config.yaml
dataset: "aerial photos of the United States (SatlasPretrain)"
train_examples: 50862
image_size: 48
horizontal_flip: false
color_jitter: 0.1
encoder_fused_qkv: true
encoder_qk_norm: false
encoder_drop_path: 0.15
encoder_layers: 8
decoder_blocks_per_level: 2
decoder_block: "basic"
decoder_upsampling: "transposed_conv"
residual_init: "none"
eps: 1e-06
weight_decay: 0.2
Rows from block 2 of the decoder, named by matrix and row number. Rows with one number belong to one channel. Each number is 128 + 32 x the weight over its row's rms, rounded and kept within 0 to 255. All counts start at 0. After the name is the row's rms in percent of the matrix's.
# convs0: first 3x3 conv (decoder.mid.2.convs.0.weight, 96x96x3x3), inputs 48-55, a 3x3 kernel for each
# convs1: second 3x3 conv (decoder.mid.2.convs.1.weight, 96x96x3x3, transposed), outputs 48-55, a 3x3 kernel for each
convs0.30 100 [133 136 134 105 135 115 140 135 127  68 109 101 123 134 152 158 162 185 113 194  96 153 196  84 160 177 122 102  89  92 112 121 131 103 151 147 150 142 150 169 139 140 151 117 135 125 120 135  86  61  88  83 103 131 141 130 140 123 120 144 111 137 159  93  95 141 113 121 149  83  86 132]
convs1.30 100 [165 116 121 145 128 145 129 140 150 111 122 162 122 149 153 152 149 142 118  81 120 138  93 126 147 102 106  47 116  66  68 108  29 107 106  81 157 136 149 110 121 137 147 134 120 123 156 139 143 178 151 116 149 137 143 183 155 144 151 143 138 130 133 181 146 119 199 162 128 165 173 181]
convs0.31 100 [ 86 115 102 103 105 101 118  93 127 179 187 153 165 156 131 154 141 140  85  77  52  92  99  57 100 109  88 102 152 106 141 130 117 158 142 102 184 193 154 171 177 144 138 153 137  90  80  96 138 123 115 125 131 116 140 130 130 139 127 134 126 111 130  80 120 170 102 122 161 115  97 105]
convs1.31 105 [120 119 121 123 117 121 149 126 132 150 133 132 127 148 147  86 119 111  81  90  40  91 125  72 105 103  73 156 135 186 143 117 160 130 159 154 103 101  79 100 123  88  77  99  68 135 127 100 137 119 104 124  91  75 183 160 183 144 167 192 159 174 215 147 136 184 158 130 160 132  96 115]
convs0.32 106 [147 150 126  98 110 121 187 182 154 149 117  76 136 161 121 172 191 156 157 133 150 165 186 149 162 131 117  97  77 131 117  87  74 128 138 139 157  91 150 117  26 130 145  93 156 159 162 200 151 138 206 130  59 121 129 122 129 127 132 144 131 134 147 103 144 110  86 125 130 116 130 119]
convs1.32 102 [145 145 116 101 121  98 118 131 133 114  92  90 166 105 120 172 146 149 132 174 179 114 153 149 111 140 146 137 153  96 192 172 116 160 152 147 150  74  86 146 110 109 123  91  71 123  96 123 148 131 157 142 132 148 135 156 141 133 177 139 146 155 134 110 153 107 132 161 133 176 189 193]
convs0.33 096 [121 123 103 115 116 104 115 136 137  63  89 117  77  86 118  89  96 112 135 144 127 153 165 153 162 152 145 146 154 159 139 160 174 124 145 146 146 154 155 143 134 142 142 139 139 155 169 166 201 182 158 203 180 145 134 129 131 137 132 138 135 136 148 101 106 106 117 112 112 114 132 148]
convs1.33 068 [ 91 139 145 129 151 169 169 165 188 109 137 119 140 145 128 116 127 120 157 152 166 140 131 142 178 159 142  82  80  90 103  91  88  36  63  74 126 147 129 106 145 128 136 137 109 110 124  70 109 108  83 115 128 113  62 106  75  98 110  82  62  96  64  99 103 140 109 111 143 131  92 123]
convs0.34 097 [116 117 136 132 121 118 127 141 129 108  92  67 110  97  96  84  76  75  97  98 107 120 132 119 127 115 115 142 139 163 139 118 147 151 130 134 130 122 127 154 129 128 154 146 136 143 165 214 165 177 204 131 147 150  86  88  79  90  93  82  80  85  74 155 138 123 129 103 116 142 149 175]
convs1.34 083 [ 62 106 129  99 108 118  94 140 162 129 138 123 151 147 139 136 141 128 131 158 161 142 156 148 157 156 169 124 110 100 128 117 113  98 105 113  85  72 106 116  92 100 149 120 125 144 107  88 126 116 102 124 121 103 127 143 110 164 172 148 125 144 135 163 188 173  92 124 129  85 113  98]
convs0.35 100 [113 112  98 162 122  83 146 145 151 108 134  58 168 160 118 117 119  94 110  57 164  56  95 121  56 110  79 117  96  79 154 127  90 126 180  67  95  95 134 149 166 174 177 176 187 146 145 135 101  56 112 103  83 104 152 152 144 145 145 149 125 124 128 114 137 110 107 112 141 124 130 159]
convs1.35 098 [113 146 121 118 132 100  90 122 119  99 147 129 120 152 133 118 143 146 126 131 137 105 118 110 127  80  92 122 136 169 189 124 168 147 121 141 136 117  95 150 142  95 140 133  95 134 143 119 137 163 152 110 148 176 138 130 190 105 108 177 138 144 200 119 151 147 148 132 106  95 133 118]
convs0.36 106 [144 120 103 120 160 139 129 138 135 142 132 169 115  82  85 145 136  72  97 121 121 132 112 174 131  90 117 103 139 111 124 131 137 165 148  98 167 165 184 145 174 207 158 173 205 127 114 100 125 110  97 144 142 139  99 117 161 102 118 158 106 127 157 145 144  70 116 133 150 144 112  99]
convs1.36 108 [143 122 102 136 139 117 114 139 104 131 131 135 132 143 146 139 137 158 175 152 106 149 115  74 110  95  78  88 108 170 100 127 148 152 180 190 121 129 101  91 105 106 109 124 122  78 155 157  84 115 145 143 132 137 102 156 174 121 138 144  89 146 144 113  74 118 122 132  99 147 110 132]
convs0.37 098 [131 137 117 109 121 110 145 162 161 125 143 134 118 115 127 157 116 106 134  95  76 134 146 118  95 103  95  48 126 191 131 109 104 133 120 155 114 110 131 137 117 107 165 184 169 124  84 121  99  65  71  52  78  80 146 133 119 119 106 122 137 131 149 104  88 116 132 107 122 107 147 156]
convs1.37 106 [123 115 118 109 102 118 147 115 121 184 182 168 172 159 158 133 115 151 152 129 122 168 136 121 195 167 165 136 190 179 109 171 168  36  66  44  73  85  95  86 101 112  92 122 108 185 159 126 140 123 127 108  66  99 192 182 195 146 167 202  92 117 149 162 161 135 165 122 109 163 118 121]
convs0.38 102 [142 120  86 137 134 124 156 149 122  70  95  74 100  83  95 156 114 125 190 186 119 134 139  91  47  57  80 133  50  57  61  99 152 117 149 178 183 164 151 172 151 134 159 141 129 141 194 186 147 189  96 143 140  47 108 119 118 125 131 124 138 148 153 113 102  81 122 132  98 152 150 130]
convs1.38 112 [ 99 118 102 140 142 164 142 146 153 157 133 117 130 104  90 130 113  71 142 155 190  93 131 177 106 152 162  94  71  45 145  95  56 177  99  63 156 156 138 145 142 125 127 130 122 140 177 168  89 103  88 139  89 101 127 134 115 131 145 119 133 133 116 100  87  91 146 114 149 155 149 181]
convs0.39 101 [122 121 108 140 142 112 160 141 140 139 144 145 105 113 135 105 129 140 146 115 124 132 145 138 106 127 103 119 128 100 118 125 123 128 127 132 142 136 127 123  75  95 124  84 109 149 117  49 180 140 112 179 164 115  81  92  84  97 109  95  94 102  83 148 139 116 154 169 143 126 134 128]
convs1.39 094 [123 125 155 103 131 153 118  94 123 137 130 134 167 124 138 125 111 122 147 155 170 139 139 174 148 140 146 131 127 127  96 105 142 125 141 165 175 138 165 157 129 140 168 138 141 106 116 106 138 129 111 156 144 164  75  79  66 104 116  93  84 115  92 132 154 112 161 157 125  96 103 135]
convs0.40 100 [140 144  76 114 160 111 133 154 135  39 114 157 131 124 171 125 160 167  38 140 115 103 147 124 135 157 168 139 138 103 151 153 131 113 149 131  89  85 136  92  78 123 124  92 107 109 122 183 126 154 111 169 179 142 181 107  61 224 135  68 215 139  85 188 135 138 198 159 137 110 120 123]
convs1.40 113 [125 130 140 129 152 128 132 111 138 103 105 108 137 103 108 163 131 127 168 156 145 143 118 124 112 114 124  99 109 113 172 149 137 197 165 140  61  88 125  97 122 163 116 123 208  83  82  79 124 140  96 135 150 117 153 114  74 192 163 122 206 157  97 193 171 188 157 157 151 158  91 113]
convs0.41 097 [102 140 127  78 120 126  40  90  72  84 116 112 112 141 132 123 133 119 134 128 162 118 164 191 136 196 204 120 123 107  75  85 121  78 103 126 116  87  77  78  45  27 107  80  67  87  98 174  83  95 154  99 112 145 114 121 120 118 124 123 129 131 129 114 111  74 136 132  93  93 106  99]
convs1.41 089 [109 144 142 131 138 149 108 140 157 140 145 126 125 119 125 108 112 138  38  55  69  73  72  95  98  88 117 189 140 168 129 110 114 112 129 119 140 134 146 157 155 163 179 164 163 112 120 137 131 151 122 120 124 123 172 168 157 133 132 112 136 140 110 151 150 172 151 136 162 138 125 151]
convs0.42 096 [ 92 118 135  94 129 166  77  92 139 148 138 131 142 141 140 128 149 154  83  76  97 142  99  73 155  82  58  70  63 102  60  59 117  50  74 112 100  93 107 101  98 113 106  92 101 126  93  73 156 111  97 167 119 105 128 118 109 131 122 108 129 123 102 125 121  97 147 139 117  95  98 102]
convs1.42 080 [123 115 135 141  92 120 170 110 115 148 135 149 124 101 133 114 109 146 125 126 129 105 102  92 113  85  97 134 150 161 144 167 183 145 166 172 130 104 128 122 104 102 135 115 107 177 168 162 108 126 164  93 133 188 115 173 162  93 138 123 121 128 114 125 116 112 139 106 130 133 141 137]
convs0.43 098 [143 157 166 175 153 145 186 179 160  99 138 162 113 149 151 156 161 161 107  86 167  86 102 162  79 118 161 134 156 166 131 107 113 167 126  94 148 162 158 133 147 161 101 115 123  22  66  74  19  67  72  35  90 122 117 101  90 125 111  99 131 122 112 129 113 148 111  93 129 137 110 123]
convs1.43 078 [108  78 119 119  91  93  97 118 124 150 156 186 151 177 156 170 189 165 136  80  72 148 116 130 121 129 113 171 170 157 160 152 156 148 122 137 162 162 156 119 130 132 140 148 166 152 120 168 118 132 147 118 108 106 170 173 212 115 132 141 164 168 148 165 143 139 135 132  95 113 124 119]
convs0.44 101 [ 92 111 155 130 170 164 139 153 146 136 176 141 110 147 130  66 123 121  50 131  51  85 127  78 137 122  89 141 130 126 121 111 125 112 109 109 136 129 170 127 137 156 178 161 160  80  54 102  59  52 117  75 123 154 112 103  81 118 103  91 114  94  85 123 134  61 120  92  55 136  52  62]
convs1.44 115 [146 126 146 149 143 131 133 162 158  98 133 157 128 124 154 137 144 158 153 129  87 160 116  76 167 118  96 108 150 203 104 180 179 119 165 142 113 136 152 118 151 137 132 151 137 116  90  89  84  93 169 109 149 182  94 170 196 148 199 186 151 135 170 175 143 112 127 111 118  90  94 134]
convs0.45 098 [127 112  94 118 117  92 110 125 103 116 140 121 105 134 114  62 104  90 115 115 112 148 140 128 160 160 164 160 157 166 129 133 150 135 145 148  90  84  96 103  91 100 105 107 110 161 179 171 203 185 142 179 155 113 127 136 130 120 125 119 107 116 110 143 127 106 155 116 106 158 140 161]
convs1.45 073 [110 151 121  97 124 108 105 101 130 110 147 111 118 135 117 100 112  93 150 116 170 142 106 143 153 141 143  79 130 142 105 125 138 107 121 105  99 137 127  86 133 120  44  95 100 163 174 157 154 178 159 165 137 155 133 141 122 123 148 136  98 121 130 200 167 118 173 125  92 167 101 110]
convs0.46 098 [111 115  90  94 102  98 136  81  96 188 168 124 130 129 129 117  96  98 124 107 129 123 123 116 149 151 144 121 108 118 142 109  86 193 169 167 153 161 164 164 161 165 166 179 183 114 122 129 147 146 145 140 175 159 124 126 128  99 117 117 110 124 116 126 167 187  93 129 156 136 127 139]
convs1.46 102 [134 163 131 132 141 121 143 137 146 153 153 134 152 158 119 172 164 150 104 130 160  93 103 138 107 102 121 200 156 148 171 141 155 143 154 178 147 132 133 148 140 160 145 144 172 130 131 108 157 168 114 114 122 139 141 133 123 156 129 133 135 138 139  94 105 112  86 123 102  97  87  85]
convs0.47 102 [121 135  88  98  99  82  45  83 115 144 140 148 124 106 133 135  78  86 164 153 135 180 138 101 179 149  83 102 111  92 180 163 177 124 113 141 157 175 163 139 141 121 150 139 114 138 122 143 116 107 141 117  48 104 123 121 134 106 106 113 108 120 118  96 128 167 141 137 122 156  88  49]
convs1.47 098 [146 118 104 134 135 128 117  99  81 118  88 110  91  78  99  98 114 110 110  91  66 131 109 104 156 166 170 193 193 174 143 151 155 120  64 106  74 107 109 124 130 113 122 105  97 116 102 167  81 117 147 127 123 124 135 125 154 108 113 133 131 123 139 211 121 112 122  86  81 114  75  55]
convs0.48 102 [127 166 106 119 159  85 133 131  68 148  57 106 112  63 120 104 102 156 140 118 183 116  89 151 155 155 189  38  94 147 136 108 123 162  66 109 117 170 175 138 141 157 120 128 145 122 146 189  67  91 186  88  80 167 123 129 136 127 128 132 132 132 130 134 122 117 118  68  88  99  83  57]
convs1.48 107 [106 117 114 117 140 129 126  98 126 107 103 103 141 127 110 127 132  92 124 141 156 123 120 109 124 124 127 120 137 141  98 151 192 158 186 198 134 140  93 137 122  76 117 105  49 141 117 139 143 139 142 145 156 141 116 145 151 155 165 166 204 179 168 105 103 150 105 119 163  83 156 173]
convs0.49 100 [173 125  94 174 137 124 167 155 111 140 119 142 100 101  95  73 108  88 171 193 174 176 173 138 167 133 120 128 144 129 120 148 154 133 129  68 136 151 153 125 153 147 113 129 142  99 139  88 151 135  92 127 102 118  42  57  51 100 130 130 123 132 145  79  90  81 119 152 135 111 102  77]
convs1.49 099 [117 139 124 130 163 115 154 145 128 161 138 142 122 100 124 105 105 117 144 113 138 117 105 135 139 111 161 100 126  91 159 165  98 131 140  72 196 144 161 148 105 152 120  98 144 152 124 131 157 155 138  99 160 138 123 110 132 106 141 111 117 131 114 106 122 101 118 115  99 149 105 131]
convs0.50 099 [143 174 133  71 145  90  74 119  68 132 158  88 159 135 120 100 126 158 128 125 159  97 169 119 128 169  82 120 136 157  96 126 154  48 126 115 123 124 141 137 144 150 121 137 157  93 160 136  65 115  42 157 128 111 146 112 109 144 116 133 125 126 131 112 121 117 131 100  67  90 132 146]
convs1.50 113 [139 159 151 110 149 124 132 139 148 153 172 174 152 161 165 163 162 162 104 113 120 112 121 120 134 125 132 174 153 131 146 161 117 100 109  91  91 114 126 117 141 106 144 130 119 130  71  70 127  96  81  94  95  92 178 174 112 123 140  62 109 109  70 189 152 199 181 165 207 105 151 111]
convs0.51 105 [164 124 108 139  96 113 179 102  84 118 151 147  99 162 152  98 132 137 127 146 153  88 145 155  92 150 156 136 112  83 151 116 104  80  96 154 216 147 127 161 111 101 177 126 113 164 192 113  90 166 123  70 136  63 122 118 133 113  97 120 104 102 130 138 148 156  85 108 124 137 119 146]
convs1.51 099 [ 90 106 120 135 102 119 112 119 135 138 162 158 118 141 116 111 131  88  96 136 109 109 162 156 120 147 157 161 127 129 174 117 124 175  89  76 107  97 149  76  82 130  91 112 128 207 193 186 184 161 101 188 149  96 129 161 117 162 128 130 123 112  60 128 109 123 148 120 116 107  68 126]