Weights of a small segmentation model.
Model: 4M parameters, 48-pixel images, encoder norm layernorm, encoder patch size [8, 8], encoder width 160, decoder norm batchnorm, decoder activation silu.
Rows from block 5 of the decoder, named by matrix and row number. Rows with one number belong to one channel. Each number is 128 + 24 x the weight over its row's rms, rounded and kept within 0 to 255. All counts start at 0. Numbers have three digits each. After the name is the row's rms in percent of the matrix's.
# convs0: first 3x3 conv (decoder.decb.1.0.convs.0.weight, 96x96x3x3), inputs 36-47, a 3x3 kernel for each
# convs1: second 3x3 conv (decoder.decb.1.0.convs.1.weight, 96x96x3x3, transposed), outputs 36-47, a 3x3 kernel for each
convs0.56 115:128132140120131139118131132144132107146134109145134105086123177116135190108143190136114133114125159118140182134123146108097128121096132088110144109114168099126177113109117130120117118104106133111117123120123137119150163096089149108074146108098130115128135118180158148142128149124115134106127146123105132150152146089139144105
convs0.57 104:108108114123129123145148142107113114121127126138144144126125093145137115151154125114098087096051054156086096152129142119097105147125117119131101139129106138150114118102089146101092149130105132113148096117117143159162113133115124111108156149135129148166114133130105111091150133120147131122132116109145136129138146143069087071
convs0.58 090:127132136101111130117110141149157154139140138100097098086127103135126098094154101092143117082148091130141166148134174138092129132129173085122107137115112096131113164179138072145089113116112116131171082145163118121160112113162151129136048063141127167147096134120099168126130131125129132125134133137173077134191077150126114129
convs0.59 090:129135115134099122130098124134115098160138114148128105054121093082127073104149131142126189126145166118111180189164201146096140119128161074115109093126078095145121111135139080116129110094155145120180124100158133163139113159206079127135058109173118148128154117135150161127122135144115128142114122144134120133145132122136115108
convs0.60 100:137133126128125119121117112136132133133129130140137138139138137120123123113117115159159151143152147131135128087114116097122126108130137127130134119122127110114114103092089098092089095091093146144117138141125113121101145156157134144145139146147055047046045044038051042047140140139140141141137136137151126138141107127143118131
convs0.61 099:130114115131122125150132134154145140141132127118109104123114119141116130110117117175117166125149103109167101094122120132151123104135128135134121154126142115124115156141158125131125072106086106144106146158110082072071152153199163149131060086114077165135092106113034073070141132133144136139138131134094117131069122112101129112
convs0.62 090:157140131128120107119131090130119110148132115154139121073103054130103118135070136119122135130129096121117115138139115153132074121110119091112085121112113134073133128110140117083119166111129139119121090130070142145089093109125155156138123081137139127133130112114098138104133130153124120142119126134148141157115129147110096090
convs0.63 088:133129110156112122128105099146141145128124133105098111098142102085145055097106099153156180139119150150129138121123150135100132123158139092117096082143062093107102090120066137170112134140110128095140132100124107156085110155142121134119153144158098103089123128152140113133120124117135128129142133136165102149171105173159143155
convs0.64 098:120131112128124112139123117172177183108113130063066086151141135122144110133102128130102125127114127135134105146138157131136113137150128153122150106125106133116144155105097137109117158116123143105107163092093127150103119125106144129128128131117151063132127108107114140104112097091147131120145129121122110123109135139097125098
convs0.65 106:154128088162132093155128094170127085178134090179137093093120191100126175099122172108124169118140164130140161113118122113118107097115106081104194092111178093119176128132146126120129120110120119125096141144131142135101123146148125117157120149147129120144155144113140108124099140154086124141095133145156155137135133121136134121
convs0.66 096:171140151133113112108112086171142111167133097148115080114121083136118122127078127153132116106125117141158129115115118129122120119112176108117091117118116125075130121124098121120121104118112123102120085143097085112074066121161144142174090106161148133116137146109153137128126132154127132151133143155158100136161152136144092074
convs0.67 109:138146146141150148138142136145136136133123123126117118080108132116147165108137160116162162094149143093144119116099096144151131145157147085097139122139173079120162109100060139129087102113071126136092132138108135146101162144126155136125090084085156119087133114065136130088128135136119128134136143144144150140134156148164166149
convs0.68 094:116138125112136123143132146085103126109128148129146162122073117085141104089133064144160114140135111143110126150109130122127116107085119130076116109138112088130050161115166127089147121098158130153129147113139134104122115066057128174135073083052088139125187124164096115126136130130128127128128116129137131113127144119111135114
convs0.69 098:124148148115108124100092115118132141112125138112121133113158093089126105131145131153155122118089077113119089153124135111118153136102103118157092089113084125138103128120131128097113129151160121113147115104108083135108131146151045027109159157166150116102122136121143145121124131140127128144136135149165155169165141176132073106
convs0.70 109:128132103138142111139144117133139146127135144124131142151123073172137094162134071155151138148133106150134142093136145099141103119157136151113094175128131166135112145119145150120139152133148143151165127137172131142175131121100122125111112111088121121174122126187122127171153162120140147104133142102119110141106131127129131106
convs0.71 086:100116115096145115118143129114102099144134125160150141148078113129086150119101100135157104106111119175172159111128127141162148147090154142099119119090151122100106134116149104085131127110111116150116093107106174147166130113046136128117145087056100129137151153123098142150138133143121122131114117119140132113118160138136166168
convs0.72 085:106122123126107123126118122185162135143117091111080053101152110106110129122147112144175138112122129144150146154147164152131138140127102094123102106098115112126099125134175124103157195145206091091116092084127115183147090099157074125165144133194096121098120132126112134128125122124130122131143132144092121100153154109154169112
convs0.73 106:136145145107119134069086109120114107137131125150144138139155169143164168142140148107121062133117108100098089204179158152143140108091113137149160103148125129129144112140134130147126137154136103113084100109122050080099113101094102119097164180167135149134150167170105094129109107117130129137142143148103079082195137092194144091
convs0.74 107:147152121137129112111105090130123111141134124141135125182145159117128096131121116169132135119095135121121160141143117130129114094097106180131160129131110143131128163119132169138118114075101117159094139117125088080103131137128131148137136162157110123163147145153155159156135127126133127127115109112143161148160167141115104099
convs0.75 115:138131125127117120143150139117117109134134127152152144168155172105144118132117135106097120097072106076111090132127149100083101106109121168138166090120102131118126149134126128126119115137107128151158107119093114147141106147117138142131101099109116118132104141120133164120121107106158134134137120120134128129135132130076134057
convs0.76 108:142150144120116117128142130203192171125111092091075059180125168099131112140110162123112133123138105083119083155142131145112137124111129169114156102119108145106161125119134144126120137144119090131127140123111119144133148142133125130120131120148117137105163114125128138134053060081141154171149164175130114131092140104069101097
convs0.77 107:110123146106127147104122146081126170083129174090135178184116105193129089182113099133150149143120153139150138119127113138112110134141112172099102200120097169099094108132103120130099118142104136114115137133116124110107121123182140131169118107167122134143112153160114133138173148097162132086162138093151149142135133123160137119
convs0.78 100:128136135131139137127134128106111107111116113106110108132136123135132126133132126150137129126120124091078099121120130093104121092106118108117111116119119113111115101104090093102092089095081138133126122109104091092089120127132098107110104106116126123110097093084085073077095096106092094104104108116157137123180172158174172160
convs0.79 113:073120163076127170089137169124130135119126132117125129139132148153142148146122129157118085134139152135160180159147125108136160133154167135121143117120131127111124141126133145131131149136152132128111072102128083123135131112120135125107117115114125109154108115149125126127120120092134131092149147114143135100208154096208140084
convs0.80 111:108146164097141160091133155123129136124131138123131139125125137125127149118133143129133165091115158111123151142121132111124123109136142134120140124122156110121129157176124146183138109163120106118163067114162090103172169139127156125119153133118135131116148148104109133099112136138107130133110133136120128152139109140140093128
convs0.81 108:117111114137126124141133123150124109143117100142116098078112172097137148101117162151151095123125107107116106078093128084125129077147160079107121114131128113123137146134129131140108103146105120142114159152142141092109144126120170121101138123098126116082131149104156115081108135128098126117101130120135121147140118119158140133
convs0.82 090:121129111111127107119135121084096103123140149149168176132139100150133116121120094120151087099121091144197132087096064112114091116076074108136089132140130133125112130167181104166178048100130124148158108137148088129106112115093131095094154115111057108116123164173103133136166141139155125123129109105140109124161131164083068096
convs0.83 092:146130127123143102117129105098083080146135123170161150168082137113076112123091117129153153085145132132124141118122093128150125145101125173104146126077123134107129118094191096099151104094155098184098098130105137117130130121091101137105140151127120159114172123156169162172137132139131124132121119120135116119121175163095130152
convs0.84 109:114135111122140126133144127136133130130128125131131129128092094147130097134131097089141113118116098156138109152144153137142124141131086108086095137113117133128108098101104155145121130138133104116118116132135135147176119142178114119148126141133078098111085095124114141133158141128140123114136126120185180159139106100103067122
convs1.56 109:080117142080125153085120149149131114147128108143125105118083118134103124133111101078142134113156144101123098139149134135149136124136137101119117133141146142152105163122102169130077173132065118153164139149159111105116113132146118128130136084063110125142142144137146143124112126137115131148119136151078109121155157153134150110
convs1.57 105:116118102136151134144146140124118109135133121141143129119127160144121158133116151099137104102123118144114116120139177111119161075089129152136134172108141154139177097072078143113118151143145108082085146131157113109119176159120153132103145135104134098104104059088126126125131143151113120133105102115130143123064104115165158151
convs1.58 086:082129135118169157123153156133127136124132131114122120146102127130153126166081149135153110125151144128110080131131114098114130140129090181108124131158143167086149183135170158116155141090137115131142122126148097153145141162109136131157097152106152121135138110152144103120132117122124138119125135116152121141192180137184110144
convs1.59 080:124122112146131114155138122140113094142136101147142101166077149106132102172075150160171171100149139099126111111132111120129134152178123181087126111168101173135137132106160134123163149141176105091104108113137098150177127160142134139185117132135127124084117136143127137113122120170107124159088117134164184185131155160120109139
convs1.60 107:119115113117112108110105099132127126136133131132130131142163165133153169140132154117116115125121116128131116145134141149130136161146148136145124130127112125097097189191195170176183137151164210187165169141109143110073079097126082104135103126157255219183234180136195137095124130131121125127123126127135146155120131138098109124
convs1.61 102:096093104109115115111123118144142130139135119119114104108093144081122153155107163126090101072075112097114142135121135146126148175149161153182160133169138167126132143179165146145159073124104116130137128101127112095109071103100132124140081118124213174174133144133191130110118115127116113131138134149170159191117144160093074140
convs1.62 077:139130128140162157138157146136124117123119120153138146137104145135121130114149111110177099129135118118142072160140108131125172156109109144089154144113157119138099140133109153149098146154134112156127151134174142147105138126108144163145104092063130135121119122153144133142109133137139131152109108117120103118117095082111121092
convs1.63 074:153161121127137105131142118122126142122130139098106120137106140094144112147126124116145127146163156106112103137159146137129137102141113166075156096147103136150107140113104132138094157137120139118161156141100159204169107127110132127112118109105147111147155116120156144133139107113131122119133161107169090045199158061138113054
convs1.64 111:128106114116100115118113122123151155121140146086092110111137118135119138146127139106082094117114122121105136141123122131141142137140139108136103135134124098103119138172106115149115121145116125130155142151112141143118097124108118112088135129119123152160117122116140133117125103094124119102164161142147123133150114092176128108
convs1.65 108:160115101170115099178119113163130099163128084159128096125107115138096142122111181104109125116132157135109160126138138111125124124133135159151106146135126121125170103160137114147133121151133151149144107124129097099114072139166129148167150151133128112149121124133137115146085127162083133177089130165096117130137142151138131104
convs1.66 088:145145120143146108117119094154147130140125112146124120151110146134111135111150105130172119154157120153152092130123105135132143142126100155097154156103158117142096149150106170154120143173122131137126166095112148136132096131101145188163082100074136131134126111161168119141093111122128125159120127144134108103156124108144136083
convs1.67 109:135116135110099118121110130139143138128125121112105109117135155149131156135113131121122116129137155098144152146131122118109121138152139125142110133109136100128115141144127171176140119123119123090108108136139104129089121119122104108147148166192152143102138127101138154093118111110126124122140139133131128130131147096091090085
convs1.68 079:081103122125142145142147161110106127112134145140161165106160107111147078126113151121128173080117095097077105133107149122158160121092147095147096117155079132103166121142127146112115109120101134106103102144128132131113154119117170135089091074049156103146091101124128105146147152140137147104106105095099085091130148146126129138
convs1.69 091:143173159115147146089102116130137151122126134119125136159146147106156079111166084139141132144118086138088087123128140125099095052077141158110176114147080097129088154114110128120110182155183150103113152096103183140141136124126156121074145108115097098107128101133117134142122107109136128123133148112142145156125138129169140103
convs1.70 110:125119106131142118128134125120118117122121120118117116140165113154138108139118096129151124119121089109098087117128107111126122117143116102102102121084115102086155138122089133098088142150109108098122143128172142174201107149117102137077115105070130104143178119181122107179122128133120128131120127135103142125127128129112132161
convs1.71 075:113107151113123140131153169110103092128131121153159153084161105149098140076163140108125119126138102115130112125130149123152140102087150064153078156091149133157170138164101179158153130120090142142121135163174182157127155133141142148090118094074125105139104120150114113151125167149127127123106079116122092057162132102082086075
convs1.72 083:135143170126102127098106133153144131128120112107110098140118148111122100114097124134152157105133122103111107133126173125131127093100124144094158117146103109114111089093152093117125169142223108055096093110124141159185152131122119122103154155148113117068111106145125136117106098131129134140133152140152089127174150138166117114
convs1.73 119:157147151115106125092076101128119122134133131148146144145152132080121125112117148147173144187182159171157086117128130087099119054088124111141120111163120154163154101094095113110107119131123123106146127107115125095121099114126090113101143138146092076107118109154101102114129138133121123121110114112239134117204115133196121140
convs1.74 102:158135132145126125118103097114111102123120108127129117095141112152143174124117106140131163151146123139080089105117133136137126097096111073141085123143112131122084161184143142142078119086071173166183152139148189158201119144152123137111093101074131119140135158140145138129129134141121127135127129137155149136124132119100150110
convs1.75 115:149147149136140135119103109115114108131135126136139130126166112112119103117125105158163176153138124161125111120141169119148149100115128090150094141162138120143131133104081189131134145150136140131142173134085180150144150161156161134114135125135153142124140142121170140124131134136119118124115113121166148147130138152163142144
convs1.76 120:122110113132124130098090118154168150139134127098082091102173095158117127101159052095068096105143139149113149160138132167144133160102116057173101128140166073170062133128136117144115174142144098071122104145123135109140115102140114142134172165166122087110118101116119136099101086100114116124158172164103157116129154141147157138
convs1.77 102:115111119108123120103118122091131170078132176095135174094135075133122068106137055146145124111125109113138111158116126152119127187140155106127154145105123123134123155151136165134133136132117132110146135120123152106127127122033143147095101147122141146129146141133159116106164128085180127080164125083149117104151150113144136109
convs1.78 110:102101107086095100099102109113115119106104107101098105130148148125128130131105102121091063144126109139150141106100107100093102118109105184162153151124136154125143111119103121133121104115120123109120129125139151148145119115121114118131140156175135131115134126125113130123134133131142144141142145140120102089148127097114110129
convs1.79 111:086109145091109159104117156117123118115127128116129121126105078114095103124131113071105161128132136147103067145129128128128123120109104144124129108125146123135114133124112145123128109115104095108164117117153161116114131142164083129148090125098087102127111152171106103137134122126137121119134119128114067134223122161183119147
convs1.80 111:112128151114132148113123146125123121117121120124129128126161138129145124108131130126129112108150145120152130153132115173138116172149112101144105110095095101113113130118119134120122171144143067097169052081138090092141179126129162143142098102136090127139079119140089120133130130125139135125130127119150120139150136137130142127
convs1.81 112:136137140121136143130144146139135119132127111112108101118111118104109158062124142135109086135089115179130096116121141105115158107147167146111097163109107141129125136096110141122123117132162152085100166079096170111073107129130113133125143147135136120133142107120118115139111116127114122132136137141141110124134119114138119107
convs1.82 099:127121130147146130139150136099104125105115139139155164166140160150140137131142134141098113161123129147139144118107132161135114139104159137124140127098096112147154161154134141136142082072070181185177142098114167124134149129112127117076090102085159165156123112077124092121159162133161139117120102098139104165128144184123103132
convs1.83 081:152128147141112125148112105105106095127131116162160149101198100143099138092132086126148158119141110125138131118126145143140131138149187071176067142093146125158130117123125143143129152148116162131154115158161156143166156149136105125095083085068074098115120125178099108133129164137130130137109084124071093080111119095094110071
convs1.84 112:152126158130125152137101124130131124118128125118129124105143109097126111162107130147146194113094137131118123113106146106095144115128117087137133105114129132085139125120123132101133131152156126116181168129128155162146089091095117110103064115148133172173116133151143164146123128137130129130125124130132134173135105126144120129